config.yaml
dataset: "photos of plants and fungi (iNaturalist)"
activation: "gelu"
dropout: 0.1
inner_norm: false
kernel_size: 7
warmup_steps: 2280
Rows from block 4, named by matrix and row number. Rows with one number belong to one neuron. Each number is 128 + 24 x the weight over the matrix's rms, rounded and kept within 0 to 255. All counts start at 0.
# fc1: MLP up (model.blocks.4.mlp.fc1.weight, 768x384), inputs 128-255
# fc2: MLP down (model.blocks.4.mlp.fc2.weight, 384x768, transposed), outputs 128-255
fc1.366 [119 141 141  64 162 127 140 123 166 146 137 140 108 143 142 153  75  98 123 157 107 140 137  96 111 133 109 137 122 136 117 122 113  97 154 129 109 166  67 142 155 180 138 135  75 148 111 112 159 155 131 164 114 117 145 112  93  55 122 130  48 136 157  95 178 138 151 112 138 144 147 176 123 133 134 161 129 148 155 149  81 129  99 166 165 196 169 145 140  40 151 135 153 101 144  98 124 150 126 154  86  82 146 108 153  97 159 113 140 117 117 105 105 106 150 107 157 136 101 115 117 194 151 168 123 141 129 105]
fc1.367 [155 167 139 125 148 144 134 166 106 130 142  87 139 121 105 154 128 101 134 168  99 145 104 104 117 157 140 126 126 164 133  98 129 147 137 122 114 103  73 139 129 128 115  85  95 184 155  95 150 121 117  68 168 130  91 115 109 132 110 136 108 136 130 121 133 121 119 147 132 103 153 107 119 156 108 145 130 134 137 109 161 132 141 154 121 126 121 148 133 138 117 162 148 133 122 113 140  76 132 139 148 129 175 118 128 129 146 138  89 152 128 135 145  94 113 137 139 132 113 141 139 112 103  86 127  99 153 178]
fc1.368 [147 116 115  66 132 104 109 143 130 120 137 155  86 135 106 172 150 170  93  69 118 117  79 170 113 144 136 176 143 120 115  84 179 103 147 103 144 141  76 149 155 125 115 117 141  99  97 141 123 146 134  89 124 129 114 157  96 101 105 137 128 109 107 113 132 185 137  68 112 103  91  88 143  91 134 155 156 106 136 131 160 135 114 120 134 150 175 131 129 101  97  68 145 137 121 136 108 172 125 110  99 136 102 121 133  82 102 179  97 126 106 136 117  83 125 146 106 145 150 130 100 125 139 112 134 100 168 171]
fc1.369 [123 155 104 141 128 142 130 147 114 130 126 126 157 139 152  91 133 177 122 140  98  79 155 161 142 139 135 101 107 108 147  86 170 123 139  92 110  89 111 142  98 151 158 132 114  81 125 140 115 116 103 166 113 153 113 129  88 167 144 121 139 113 147 162 137 128 153 182 145 157 166 124 127 149 116 158 118 135 109 127 107 131 119  86 147 160 153 110 117 121 132 125 127 147 102 106 156 137 160 174 107 117 145 152 101 127 157 100 115 135 102 130 123 132  98  99 174 114 141 142 150 120 150  86 140 109  95 140]
fc1.370 [144 105 165 119 150 129 128  90 141 177 122 161 121 159 140 131  95 136 164 160 170  96 129 142 140 138 123 131  97 105 103 133 157 155 112 112 142 146 139 114 139 102 116 130 126 162 143 145 140 138 191 118 109 137 155 161 119 137 145 139 121  81 127 118 139 126 117 151 147 166 156 174 140 104  99 139  70  92  94  91  93 131 127 170 163 117 141 138 132 129 153 121 121 118 118 121 107 128 140 101 145 154 120 121 121 139 133 124 130  99 136 203 102 107 124 131  83 127 176 146 127 137 154 107 162 133 126 140]
fc1.371 [126 100 131 152 146 141 119 115 104  96 144 155 140 130 157  84  68 135 131 127 161 131 106  84 116 173 164 199 157 126 155 109 131 107 122 135 133 114 141 127 115 127 141 124 112 154 120 102 116 104 101 188 167 148 116 168 134 126 105 114 118 130  90 162 140 155 121  82  90 137  99 119 139 133 166 130 101  83 121 102 155 106 141 113 110 134 121  88 116 120 147 150 135 107 107 133 106 120 141 162 113 131 147 145 200 131 123 155 116 140 176  80  88 144  93 165 114  79  96 100 107 106 146 120 103 155 129  99]
fc1.372 [146 130 168 140 138 104 144 148  98 113 119 141 151 138 124 111 115 130 155  89 167 154 123 112 122 145 139 132 122 106 134 133 150 183 175 102 162  91 112 136 131 107 125  74 137 102 193 111 137 116 108 145 154 176 128  99 150 174 103 135 156 117 116 122 134 118 171 142 116  86 133 122 100 122 146 114 108  63 162 127 135  96 100 119 144 157 115 134  99 118 120 115 102 176 180 110 112 178 191 130 127 125 124 132 123 145 133 127 159  90 106  59 124  99  94 151 137 127 145 107 145  89  84 120 175 107 112 137]
fc1.373 [127 166 150 108 128 108 140  95 144 142 158 101 139 154 120 158 113 106 115 115 129 130 123 127 146 111 149 143 121 109 109 130 149 132 151 116 120 150 134 135 156 131 123 143 100 150  73  68 134 129 121 140  87 140 134 112 140 137  78 126 130 150 122 101 124 112 159 133 138 109 138 139 127 140 121 171 133 119 119 113 138  96 133 120 149 156 156 124 132  88 159 127 147 158 117 107 138 177 123 124 110  81 135 123 137 120 136 125 123 112  95 167 106  73 143 110  87 108 153 114  88 143 161 130 122 136 115 149]
fc1.374 [145  91 111 196 170 125 169 133 135 114 161 141  97 111 118 173 138 168 121 134 131 133 139 183 134 100 146  98 161 120 119 125 154 163  86 140  94  54 136 167 122  89 121 109 120  95  74 126 131 117 108 164 188 121 171 142 130 108 127 138 100 143 129 152 117 160 112 140 137 165 171 132 129 171 154 113 105 124 130  62 103 142 147 150 129 137  86  93 150 120 174 121 182 134 156 125 103 141 220 131 140  92 110  99 114  95 167 145 122 138 113 151 125 135 139 113 139 140 123 156  95 143 158 120 141  96 109 141]
fc1.375 [ 84  81 154 116 139 140 184 161 159 131 153 121 108 120  82 103 151 176 159 112 124 141 178 164 157 132 117 189 106 127 141 147 140 143  55 128  76 165 126 132 116  98 123 144 154 165 145 120 148 123 117 150 104 154 158 137  93  86 157 124 140 103 168 113  85 123 114 170 126 169 124 125 155 129  89 157 123 169 147  87 144 115 148 129 121 160 168 112 118 137 139 137 133 129  97 118 132  85 115 115  99 125 121 137 120 113 126 166 122 139 154 141 107 123  91  82 150 152 173 116 123 151 109 130 106 126 114 121]
fc1.376 [128  82 118 145 165 142 127  99 107 126 150 129 116 161 116 144 101 118 127 116 133 120 139 120 115 108 130 102 143 159 124 121  93 129 106 117 132 134 121 171 128 163 157 150 136 145  80 128 141  51 112 119 105 119 113 165 130 105  86 141 123 112 111  91 110 121 130 128 142 131 115 146 121  98 123 141 110 130  74 122 138 111 133 119 191 125 134 120 126 157 131 161 166 142 118 134 125  98 135 127 101 142  85 159 118  86 119 120  85  98 102 128 146 100 152 132 159 118 107 136 137  88 125 137 111 138 134 136]
fc1.377 [152  97 124 116 136 102 128 139 128  86 156 116 131 125 116  90 172 139 154 125  83 134 135 171 109 108  99 106 116 115 154  70 120  57  95 127  94 111 153 128 120 116 175  72 111  83  79 147  95  87  90 112 156 178  62 168 135  93 121 145 118 118 118 133 114 122 109 117 151 161 135 133 134 137 121 127 119 155 148 142 124 166 103 116 130  73  87 101 160 136 145 115 181 130 145 130 161 138 103 157 150 121 142 162 112  92 123 110 130  92 116 133 135 130  85 128 160 128 102 119  99 115  81 143 139 147 131 136]
fc1.378 [124 157 132 134 144 135  99 175 185 135 143 122 101 101 153 126 164 190 129 149 106 108 117 132 137 118 133 100 156 114 100  88 114  86 170  91 162 165 151 134 135 152 148  88 156 155 111 123 118 108 126 149 138 128 113 142  92 140 140 118 111 161 114 133 110  89 106 155  76 135 120 147 116 125 115 154 153 183  54 146 113 149 145 125 107  99 153 128 155 140 102 105 132 146  81 105  85  96 108 139 127 134  72 168 140 148 112 117 155 102 159 168 135  85 114  91 124 114  99 144  98 127 105  57 102 114  90 132]
fc1.379 [106 121 101 133 163 119 113 153 106 122 147 119 132 113 140 156 117 163 135 156 158  98 140  97 111 122 140 136 163 132 124 116 117  98 110 117 134 102 123 114  93 136 125 110 123 125 147 102 126 175 102 135 139 103  99  92 138 175 131 122 169 105  91 136 124 140 148 119 129 171  99 106 119 112 161 124 107 116 147 129 131 148 138 133 116 132 175 155 128 100 121 124 116 129 123 134 159 115 137 149 126 160 129 103 158 132 133 178 176 137  99 160  99 127 116 165 121 124 127 132 163 167  87 120 149  90 109 104]
fc1.380 [127  91 147 142 109 147 113 141 139 124 158 120 126 127 103 117 137  99 161 129  85 103 135 167 108 139 151  85  80 112 118 101 125 141  95 132 131 152 135 116 139 129  97 124  84 146 151 131 164 119  84  98  99 114 107 101 125 134 130 163 149 143 121 136 128 147 120 154 161 164 160 124 128 126 133  97 114 137 138  93 130 124 113 118 166 119 118 103 159 131 114 151 180 191 135  87 122 173 108 131 147 130 130 135 133 113 134  97 133 103 196  69 136 169 129 121 103 125 145 163  96 168 161 162  85 143 155 131]
fc1.381 [120 122 101  98 150 141  99  99  80 139 127 117 152  66 130 117 121 137 117 111 149 128 139 112  99 129 136 125 134 121 143 139 115 105 158 168 112 112  78 153 127 153 147 160 133 141 133 138 158 142  92 126 112 101 137 132 132  90 126 146  97 129 106 130 117 147 113 108 106 138 135 117 152 139 153 110 158 134 144 142 130  83 119 131 154  96 180 154 112 152 159 117  72 122 130 108 124 103 140 129 143 131 136 102 122  96 123 129 158  84 120 174 146 157 177 134 135 112  88 121 143 112 101 171 149 135 119 108]
fc1.382 [138 132 120 157 124 111 145 127 110 123  95 117  99 119 120 134  95 149 158 107 116 141 139 157 152 150  80 126 136 139  96  95 146 121 143 126 153 106 129 108 165 132 164 106  73 104 113 140 156 155 165 132 137 131 152 115 125 121 160 127 153 143 122 145 121  81 139 114 117 121  97 129 151 120 153 128 126 120 120 172 139 156 103 125 141 113 102  95 126  95  91 120  80 110 127 111  89 112 136  92 139 171 126  87 115 150 102 160 105 121 152 115 175 178 115 100 139 121 142  97 167 107 126 145 138 157 166 172]
fc1.383 [160 132 108 118 145  96 119 131 116 146 144 122 114 163 149 130 133 132 110  84 156 142 143  74 149 155 142 114 132 138 115  96  99 116 112 138 131 103  98 150 109 102  95  86 138 112 170 150 137 135 159 131 122 140 114 140 105 129 154 127 117 114 131  65 124 129 144 106 135 138 101 146 156 108 124 170 124 140  92 163 112  88 118 110 112 145 147 115 126 114 109 144  91 136 152 131 113 140 113 142 141 127 114  72 168 125 106 161 132 107 111 102 132 140 141  92 141 142  93 117 163 146 107 123 162 100 137 116]
fc1.384 [146 141 167 113 152 148 103 132 152 112 109 162 127 112 113  90 110 140  99 131 126 129 109 158 125 117 155 152 140 116  67 149 124 120 134 116 104 166 158  92 141 144 157 104 125 115 140 150 156 122 126  96 113 132 124 118 126 120 122 143  72 162 142 132 128 103 123 133 106 100 135  80  73 149 141 111 119 113  94 134 151 147  78 124 128 130 110 127 133 134  90 136 145 115 157 111 147 148 139  99 158 124  96 137 122 127 131 101 179 127 128  89 124 141 154 151 121 157 122 125 121  93 107  99 113 141 136 135]
fc1.385 [174 145 127 139 129 125 138  81  78  83 100 113 127 130 152 160 166 114 135 125  82 176 102 125 188 131 131 126 119  87 162 143 108 128 125 112  80 123 107 117 116 138 107 134 171 169  62  72 114 125 100  96 120 135 148 141 129  99  83 144  95 152  92 160  95 111 184 137 141 125 137 158 152 192  89  54 113 111 105 173 103 117 126  77 149 113 158 189  94 137 115 187 124 121 129  89 116 106  88 146 110 150 122 111 110  69 125 124 123 160 111 187 143 126 128 123  77  83 137 188 168  89 129 166  91 104 170 136]
fc1.386 [117 111  99  98 143 118 117  91  93 129 111 126 110 143 154 150 126 132 154 117 130 120 124 155 163 141 109 161 138 116  75  89 110 148 106 130 154 125 130  87 127 148 125 117  94 101  68 137 132 126 165 126 125  94 109 130 152 115 104 190 135 142 137 127 126  70 125 130 125 143 128 146 148 127 127 140 119 116 141  84  78 126 147 117 130 154  91 110 129 131  98 125 134 122 158 146 125 145 132 162 143 109 138 131 162 159 131 117 152 159  99 130 123 138 134 106 151 115 143 101 138 102 124 133 146 100 169 121]
fc1.387 [147 118 145 129 110  95 101 164 109 157 115 127 132 123 117 125 153 132 135 132 125 136 135 150 104 118 118 166  93  91 154 147 114  66  91 147 105 133 153 155 197 110 104 121 146 186  96 140 105 141 145 127 146 111 163 141 133 118 156 110 119 116 172 145 116 148 141 142 150 125 135 118 152 136 145 126 154 109 138 101 134 172 143 120 134 160 134 100 177 128 153 136 138  98 128 106 162 161 103 142 147 133 131 105 140 148 118 101 142 172 199 100 132 145  68 164 141 157 129 104 145 144 135 106 156 124 108  81]
fc1.388 [118 127  73 141 134 105 113 178 119 117 112  99  80 154 157 126 123 121 118  59 144 122 130  97 139  92 122 103 143 116 135  74  94  74 137 167  93 143 115 159 149 116 184 101 122 128 141 120 162 141  96  90 143 137 132 121 120 128 154 135  69 140 162 109 134 135 135 149 139 105 133 129 116 138 128 117 132 162 144 123 154 110 135 146 180  85 129 109 129 150 194 163 107 131  82 137 150 146 111 121 139  85 117 125 146 116  68 135 153 173 105 159 143 160 112  96 134 159 129 136 155 118 123 119 128 168 123 129]
fc1.389 [110 170 143 140 124 135 105 101  99  96 126  80 149 139 121 103 163 123 160 130 144  56 143 156 109 122 165 126 126 170 148 168  97  88 160  76 147 129 148  86 183 111 119 145 131 141 123 116  85  75 141  51 133 131 119 175 142  83  98  94 140 112 133 110 131 110 136 138 101 133 136  47 139 112 120 103 146 124 127 114 158 148  98 105 123 125 173 182 123  96 142  83 161  87  88  84 138 182 167  69 134 136 138 109 144 102 131 154 117 117 148 167 149 189 115 103 120 109 155 180 102 125 158  94 154 115 136 119]
fc1.390 [ 83 108 113 171 154 123 109 132 113 147 139 118 113 162 160 119 132 131 169 116 173 115 117 160 119 149 121 129 123 140 121 155 162 154 107 142 108 123  95 103 158 167 173 122 111 120 117  89 136  81 160 128 104 140 112  91 105 142 135 105 114 116 150 129 123 126 110 159 160 149 123 140 126 166 110 100 131 155 134 136  99 142 155 140 130  90 121  87 100 127  99 123 125 141 139 120 127 123  70 103 153  94  94 119 144 179 113 111 126 123 104 164 116 135 137 143 137 149 123  98 101  76 141 113 126 139 149 112]
fc1.391 [191  75 150 117 131 127 138 111 126 107 133  72 116 135 124 112 157 109 124  97  89 134 166 147 121 175 136 136 137 123 135 121 100 131 109 164 187 109 126 108 148 102  86 131 149 153 117 106 166  95  74 149 166  94  98 130 190 169  99 123 104 104 196 106  39 148 113  91 153 131 109 138 118  94 133 107 134 150 173 170 155 163 138 125 115 113 134 152 157 143 102 142 116 186 166  43 130  97 131 120 132  95 127 153 105 145 161 113 118 111 129 104 165 133 155 107 150 150 124 156 127 104 143 174 120 172  95 169]
fc1.392 [134 111 117 118 104 156 102 153 105 160 120 124 121 159  91 140 108 121 111 127 136 143 180 155 140 157 122 116 118 121  94 124 142 121  86 171 124 130 167 123 127 116 128 100 146 131 121 134 128 136 116 142 123 148  94 123 165 114 112 156 135 129 136 143 139 147 134 148 144 127 134 102 113 158 155 129 148 153 115 130 154 116 137 123 127 152 122  88 148 109 102  98 190 163 131 143 182 134  92 172 141 125 150 140 139 138 122 152 157 119 121  90 139 134  91  79 119 129 126 124 139 121 106 148 105 149 123 117]
fc2.366 [192 119 144 147 150  90 171 198 125  91 128 136 117 131  92  49 112 102 143 123  84 154 117 131 128 121 161 166  94  93 156 106 121  55 132 100 171 151  82 158 124 102  70 135  91 118 132 135 131 120 146 111 129 133 113 172 136 131 140  93 126  82 104  98 177 114 106 168 127 167  83 145 165  66  85 132 121 152 118  98 130 147 161  93 128 155  89 109  61 124 115 156 125 100 128 118 161 166 157  68 110 118 144 144 133 120 149 134 123 120 111 135 108 155 129 113  48 171 141 129 163 130 148 118 118 126 153 105]
fc2.367 [142 111  95 113 180 142 122 145 160 131 112 125 130 117 117  91 171 137 224 120 118 111 136 156 133 179  99 125 139 141 136 147 112 169 111 114 118 103 121 138 111 145 154 118 143  84 112 158  76 153 120 154 146 119  66 131 142 109 111 166 147 104 146 127 141 131 139 149 155 139 117 109 185 131 128  71 127 109 150 140 141 114 139 168 130 133 110 136 123 122  92  94 115 111  85 121  99 130 160 123 105 138 117 106 143 156  94 132 131 122  94 127  93 139 140 112 130  92 139 117 129 125  97 162 140 140 133 142]
fc2.368 [108 113 162 144 173  89 135 114  66 168 100  95 142 104  97  76 123 121 229 103 151 130 148 115 108 112 145 118  89 130 139 179 131 142 121 138 124 124 171 125 171 174 142 126 130 128 108 158 121 108  97 167 117 155 113  98  96 138 114 145 162 120 165  95 182 124 121 128 164 165 120 153 124 127  92 155 121 145 145 175 139  67 111  79 137 107 122  77 119 137 138  53 150 145  98 104 107 130 139  96 126 140 133 113 125 220 159 102 119 103  70 117 126 178 190  73 112 162 165 111 167 123 107  71 126 115 128 149]
fc2.369 [121 143 154 150 140 126 124 109 125 123 157  96 153 113 128  99 155 105 215 161 137 127 177 109 132 136 103 142 142 141  70  71 161 140 134 138 139 160 101 149 113  99 139 114 110 115 138 123  85 107 150 106 124 136  80  96 139 141 102 137 153 159 128 109 140 109 151 164 125 148 149 133 122 112 135 118 154 117 132  89 124  91 134 145 153 131 137 208 119 132 143 134 111 136 124 122 141 139 134 133 133 129 101 125 102 104 146 140 141 181 134 143 109  83  89 146 127 114 149 177 183  96 140 154 165 132 133 116]
fc2.370 [120 144 147 126 136 129 121 112 133 128 136 130 129 140 138 140 107  97 134 125 152 139 144 106 142 131 121 124 153  98 123 122  92 126 140 134 112 107 121 139 114 151 136 138 113 152 148 134 131 131 151  80 135 113  96 136 138 107 149 149 174 126 118  83 141 136 136 120 115 135 130 166  74 135 151 128 132 155 129 139 153 113 126 108 116 138 123 139 148 107 162 124 123 171 104 133 145 105 130 169 136 123 121 149 113 150 127 100 114 105 139 134 125 148 138 114 184 114 136 160 165  98  97 148 130 151 130 161]
fc2.371 [173 138  94 124 153 168 125 121 155 139 120 135 130 146 130 143 124  80 131 174 148 128 151 150 126 120 112 127 125 111 166 122 129 129 137 119 117 129 112 141 139 147 114 150 153 123 106 125 118 146 142 154 150  91 131  98 139 115 114 157 160 106 127 115 148 139 104 123 110 146 141 127 145 137 136 119 139 118 139 103 108 140 130 146 118 149 156 118 129 120 126 100 135 148 144 121 113 124  92 150 120  82 102 142 115 133 117 136 151 132 140 163 135 116 122 116 141 129 121 149 111 134 132 122 175 133 124 141]
fc2.372 [146 124  94  81 165 120 131 136 140  91 100 111 150 145 113  97 109  79 144 138 162 127 142 139 137 143 145  92 112 148  88 101 114 142 145 110 103 140 107 140 111 142 122 102 123  78 164 120 133 115  95 146 122 111 116 128 163 114  81 141 134 132 135 122 158 157 126 151 175 141  80 119 155 161 135 132  92  91 131 150 138 105 159 167 132 156 118 113  77 175  86 112  98 129 102 116 116 140 136 106 125 160 162 112 112 102  72 149 112 123 130 121 129 147 132 122 108 148 115 139 147 152 117 174 143  98 155 156]
fc2.373 [113  94 140 126 150 128 161 114 121 122 118  80 134 111 129 111 137 106 181  97 173 166 180 140 129 131 148 170 130 142 180 143 157 120 114 151 130 129 110 119 132 108 132 137 112 178 149 148 140 132 122 155 129  87  84 105 119 130  99 110 149 136 138 142 137 154 102  93 163 100 113 121 116  92 115 164 134 142 126 110 114 132 164 104 114 104 107 122 110 139 121 118  71 131 116 123 100 106 143 125 103 103  86 157 109 144 108 107 132 157 104 131 155 164 111 183  94 123 106 108 144 112 168 116  90 144 125  68]
fc2.374 [116  90 145  96 122 121 110 129 116 108 134 133 102  99 112 115 134 170 179 118 142 174 157 153  95  89 162 121 120 147 121  75 141 157 160 125 102 146 125 111 163 128 168 157 114 138  87  49 137 130 110  92 139 106  97 105 103 167 130 161 130 143 169 141 157 119 152 143 128 134 185 102 143 144 149 143 145 133  79 154 116 121 146 134 148 134  88  93 153 134 104 167 117 135 152 150 101 139 118 133 102 100  74 139 124 149 155  94 134  93 151 133 112 114 157 110 149  96  77 105 151 161  93  89 114 107 168 113]
fc2.375 [177 135 152 137  93 108 120  79 120 117 103 108 107 127 146 151 121 116  41 129 137  95  80  94 132 158 102 113 138  83 146 125 134 104 107  83 134 157 108 124 143 107 118 131 131 106 113 123 141 132 159 146 125 120 156 158 107 130 142 119 132  96 142  91 106  84 136 101 114 139 135 121 103 121 132 103  90 123 105 141 118 152 116 112 113 116 113 138 155 113 132 144 130 132 119 141 138 126 120 127 151 147 149 123 133 142 128 111 140  87 107 153 114 120 112 109 132  99 121  89 114 146 169 126 105 173  93 121]
fc2.376 [122 150 147 127 106  93 105 122 145 145 118 148 128 110 146 141 152 159 172 138 142 138 137 123 113 110 101 177 143 142 130 136 113 100 107 137 132 106 113 127  78  96 124 138 139 116 106 115 104 137 114 134 129 150  64  93 109 150 125 137 107 174 128 116 112 135 124 136 154 107 162 149 135  92 112 130 128 107 109 107 119 136 174 149 116 117 102 170 129 110 116 151 135 131 115 142 118 159 105 136 138 105 139 139 119 137 130 138 120 108 148 131 144 107 112 117 151 102 103 122 145 124 166 170 104 124 161 149]
fc2.377 [103 116 133 123 153 134 137 138 130 115 112 134 122 120 114 117 150 150 181 122  89 113 102 141 158  95 133 127 133 142 144 143 104 175 166 127 176 135 120 146  91 129 149 174 106 124  92  98 165 136 140 152 143  89 136  70 159 142 102  99 152 119 142 105 161 151 133 131 119  98 149 163 151 146 148 121 128 112 143 107  88 121  92 155 135 132 143 100 141 136 113 146 141 148 153 108 119 125 164 124  91 150  97 126 150 132 127 126 145 164 116 152 131 106 120  93 118 159 173 120 125 147 133 122 112  87 110 142]
fc2.378 [152 133 189 120 152 159  54 108 198 106 127 134 136 103 125 163 150 126  83 147 162  68 113 159 125 136 119 116 125 146  81 129 170 167 128 172  64 205 180  67 159 106 128 109 144 128 126 139 102 163  81 129 132 122 117  85 113 105 115 151 155 172 138 156 139 145 170 157 128 143 177 136 125 127 156 135 145 156 126 149 138 124 121 150 170 124 194 123 191 178 186 138 100 110 147 110  89 153 128 171 155 198 104 100 144 150 172 107 154 128 159 126 174  92 153 125 147 105 153 186 145 110 114 123 127 161  99 179]
fc2.379 [113 130 107 125 126 117 136 150 135 107  95 118 125 117 131 112 123  91 108 158  83 120 123 110 128 152 151 130 156 128 123 125 109 138 129 102 132 143 152 121 157 151 122 166  86 136 129 165 153 115 121 180 143 107  88 166 159 119 136 150 100 172 102 109 127 119 111 159 107 155 100 133 127 130 132 100 125 117 112 138 139 120  92 122 170 115 119 117  94 120 115  95 137 176 103 110 113 120 122 139 137 109 147 122 134 110 118 135 146 145 139 136 122 116 125 108 140 133  90 154 146 113 108 149 159 140 131 149]
fc2.380 [141 139 141 130  93 134 124 108 104 147 144 118 183 163 164 149  90 145  49 111 141 103  80  72 133 157 120 128 141 136 131  96 129 122 127 104 156 157  66 144 103 135 111 126 104 106 125 130 144 146 154 110 155 125 174 140 127 112 132  97 103 103  97 152 153 143 123 136  94 119 113 124 125 154 124 121 127 140 140 106 118 183 127 119 107 139 106 131 136 138 132 137 121 118  96 101 148 145 125 158 145 126 157 118 101  77 124 187 154 147 146 104 105 158 103 145  95 150 124 169  96 146 125 121 141 133 147 138]
fc2.381 [ 99 132 111 112 135 136 128 137 126 127 182 145 104 154 140 124 168 122 187 153 133 161 154 105 152 147 146 107 164 128 126 116 149 113 123 112 122 105 141 114 169 111 116 112 125 126 139 113 142 135 146 110 105 127  90 158 122 121  81 128 114 147  95 115 146 100 132 137 145 153 148 130 117 162 115 126 129 104 111 115 140  97 112 128 135 126 146 154 123 120 133 160 128 105 115  95 117 152 125 118 123 123  90 157 140 135 113 129 118 142 103 191 147 115 130 132 155  91 127 135 125 130 121 175 116 135 127 144]
fc2.382 [170 134 154 104 173 127 138 122 119 172 144 132 144 137 117 113  90 146 209 124 118 155 159 144 196 109 137 122 118 100  82 157 110 117 172 143 127 148 130 159 111 144 156 138 146 116 119 135 147 154 114 140 124 125  46 118 131 139 102 101 130 153 142 120 147 119 112 121 165 123 147 153 109 150 134 113 133 151 100 114 147  80 103 125 148 127 157 143 133 137 146 129 112 133 165 126 101 118 124 153 125 138  79 154 133 119 136 145 132 122 110 148 128 123 120 117 143 163  56 148 151 146 119 135 126 132 127 138]
fc2.383 [137  99 122  73 128 191 115 116 124 154 126 100 127 117 162 116 120 100 197 152 112 151 129 114 146 121 138  60  90  85 110 146 133 138 106 116 102 142 159 147 102 167 162 139  99 128 145 108 136 149 152 152 160 157 121 128 136 115 103 100 140 113 154  81 127 137  69 116 147 132  71 152 122  87 154 132  94 138 148 110 125 103 119 131 123 139  81 104 117 117 175 107  77 124  89 146 123  84 129 119 151  97  99  98 146  98 117 142 158 139 106 144 100 141 154  98  84 168  83 104  84 139 147  97 158 172 132 114]
fc2.384 [126 152 103 140  87 122 111 111 111 130 169 124  94  74 117 144 121 133 139 125 150 148 175 131 114 136 136 142 114 121 140 103 137  98 147 152  93 153 120  96 116 164 161 111 165 135 157 110 118 131 112 112 140 128 147 132 100 129 103 119 135 156 170 147 152 113 165 104 110 131 142 117 151 108 150 126 142 137 134 158 125 152 137 155 147 128 162 142 153 115 135 103 128 112 124 141 207  98 108 150 129 114 141 131 138 118 102 138 124 122 150 101 136 117 124 128 182 106 112 155 111 128 114 142 178 163 113 128]
fc2.385 [ 49 103 104 100 143 166 138 108 114  74 135 100 122 159 112 193 132 136 197 154 117 134 161 192 138 183 156 114 102  83 121 128 174 164  97 110  86 144 126 135 130 163 142 131 164  71 153 151 123  99 138 192 141 101 103 120 130  90 135 127 111 109 162 118 169 163 118 170  98  67  63 148 134 124 149 112 110 138 184  95 131 110 122 164  87 103 114 185 101  66 132  70 136 112  87 131 148 113 121  91 118 117 134 100 140 164  79 117 163 163 131 136  89  92 120 119  98 126 165 139  96 104 125 175 187 126 133 106]
fc2.386 [116 155 153 151 103 132 176 106 129 145 129 119 156 102 129  95 141 116 147 115  99 114 148  83 167 125 128 100 111 130 134 149 124  84 149 147 102 143 115 155 160 119 153 153 101 121 147 142 106 115 124 132 123 128 112 131 123  85 107 134 119 133 104 127 109 122  95  45 115 127 142 135 134  96  99 137 156 164 138 131 118  96 125 157 104 156 109 117 141 173 118 152 118 104 119 116 129 111 121 119 170 116 141  96 177 168 126 130 117 123 132 141  96 149 159  88 100 145 149 161 127 127 101  93  93 133 100 133]
fc2.387 [138 175 169  87  93 137  89 133 120 141 126 130 105 151 164 115 150 135  52 124 132  93  79 111  92 106 129 103 177 140 131 100 168 108 121 134 120  94  72 153 126 176 160  83 121 138 105 154 117 147 123 146 111 106 210 118 111  94 148 123 106 101 145 136 163 146 121 145 107 119 179 141 104 143 123 151 124 138 103 118 102 203 121 119 115 128  99 147 127 102 106 141 120 148 117 154 162 146 133 137 126 144 156 144 127 100 128 164 106 158 121 115 118 135 113  83 131 129 107 123 163 101 133 133 103 126 132 121]
fc2.388 [121 145  98 124 139 162 145 136 120 146 100 105  74  82 124 131 132  74 198 152 136 113 156 166 140 157 152 101 134 113 109 121  96 122  89 112  88 162 151 152 144 129 156 146 147 120 130 124 155  88 142 167 160 113  76 108 123 118 116 168 145 106 117 131 118 140 131 125 154 141 104 156 149  54 150 102 133 126 166 142 145 121 112 126  81 138  93 128 111  89 137 103 104 171  82 128 123 107 161 132 162 114 118 127 112 120 122 141 159 132 123 122  94 166 129  86 110 135 102 152 139 112 129 115 150 132 109 112]
fc2.389 [171 136 101 144 157  79 129 146 111 131 136 149 144 154  58  84 106  94 166 164 123 112 178  93 144 158 156 107 130 139 101 160 106  64 162 125 159 103 125 152 145  84 137 113 145 129 114 162 119  91 104  99 124 134  67 162 150 100 154 162 118 139 146 171 128  81  65 128 135 120 101 149 130 103 138  92 144 158 109  90 122  97 149 118 171 130  95  97  99 153 104 152 119 140 149 144 120 132 117 113 151  99 146 148 118 101 139  98 128 124 114 139 183 117 121 170  97 128 147  66 109 113 119  84 128 173 190 168]
fc2.390 [107 167 112 109  95 120 124 115 163 169 138 103 117 104 162 142  95 109 191 115 124 125 180 118 117 135 127 120 150 164 105 161 146  97 124 133 157 135 130 145 111 132 180 163 110 131 137 136 149 139 125 125 148 134 108 119  74 105 124  83  81 140 166  99 130 102 108 127 111 132 155 164 162 126 101 160 125 115 137 144 146  88 128 122 153  97 137 130 131 139 130 142 137 107 119 138 140  92 156 151 154  72 100 120 114 122 143 124 101 125 159 110 130 120  86 116 101 112 106 129 136 130 116 120 101 148 156 145]
fc2.391 [106  98 123 158 117 123 116 100 130 112 141 124  86 145 131 149 158 118 181  82 122 105 125 139  90 127 130 127 149 151 145 103 129 165 116 112 132 121 142 104 139 103 154 163 135 131 131  96 133 143 140 170 149  71 124  90  96 116 116 137  74 123 151  93 128 130 129 130 120 103 139 112 161 117 137  95 149 135 116 123 131 104  86 154  96 145 101 133 175 115 138 107 128 140 124 148 152 142 102 129 142 143 100 121 144 121 127 135 117 127 156 103 123 161 136 169 125 105 100 133 110 133 182 142 131 156 107 140]
fc2.392 [121 157 154 120  98 140 122 123 134 118 147 128 142 174 128 135 134 159  33 153 160 156  86 127 118 109  76 111 112 100 131  92 101 136 102 111 150 100 109 138  96 150 133 143 115 165  92 122 119 103 172 109 118 115 191 180 153 103 133  96 125 134 104 127 115 106 139 129 125  99  84 148  78 122 142 111 113 146 110 129 107 159  81 137 165 144 129 151 119 105  97 159 143 130 127 120 186 110 124 165  98 149 163 127 105 147 143 126 156 152 110 114 105 136 115 127 125 114 145 121 116 137 130 139 133  83 170 142]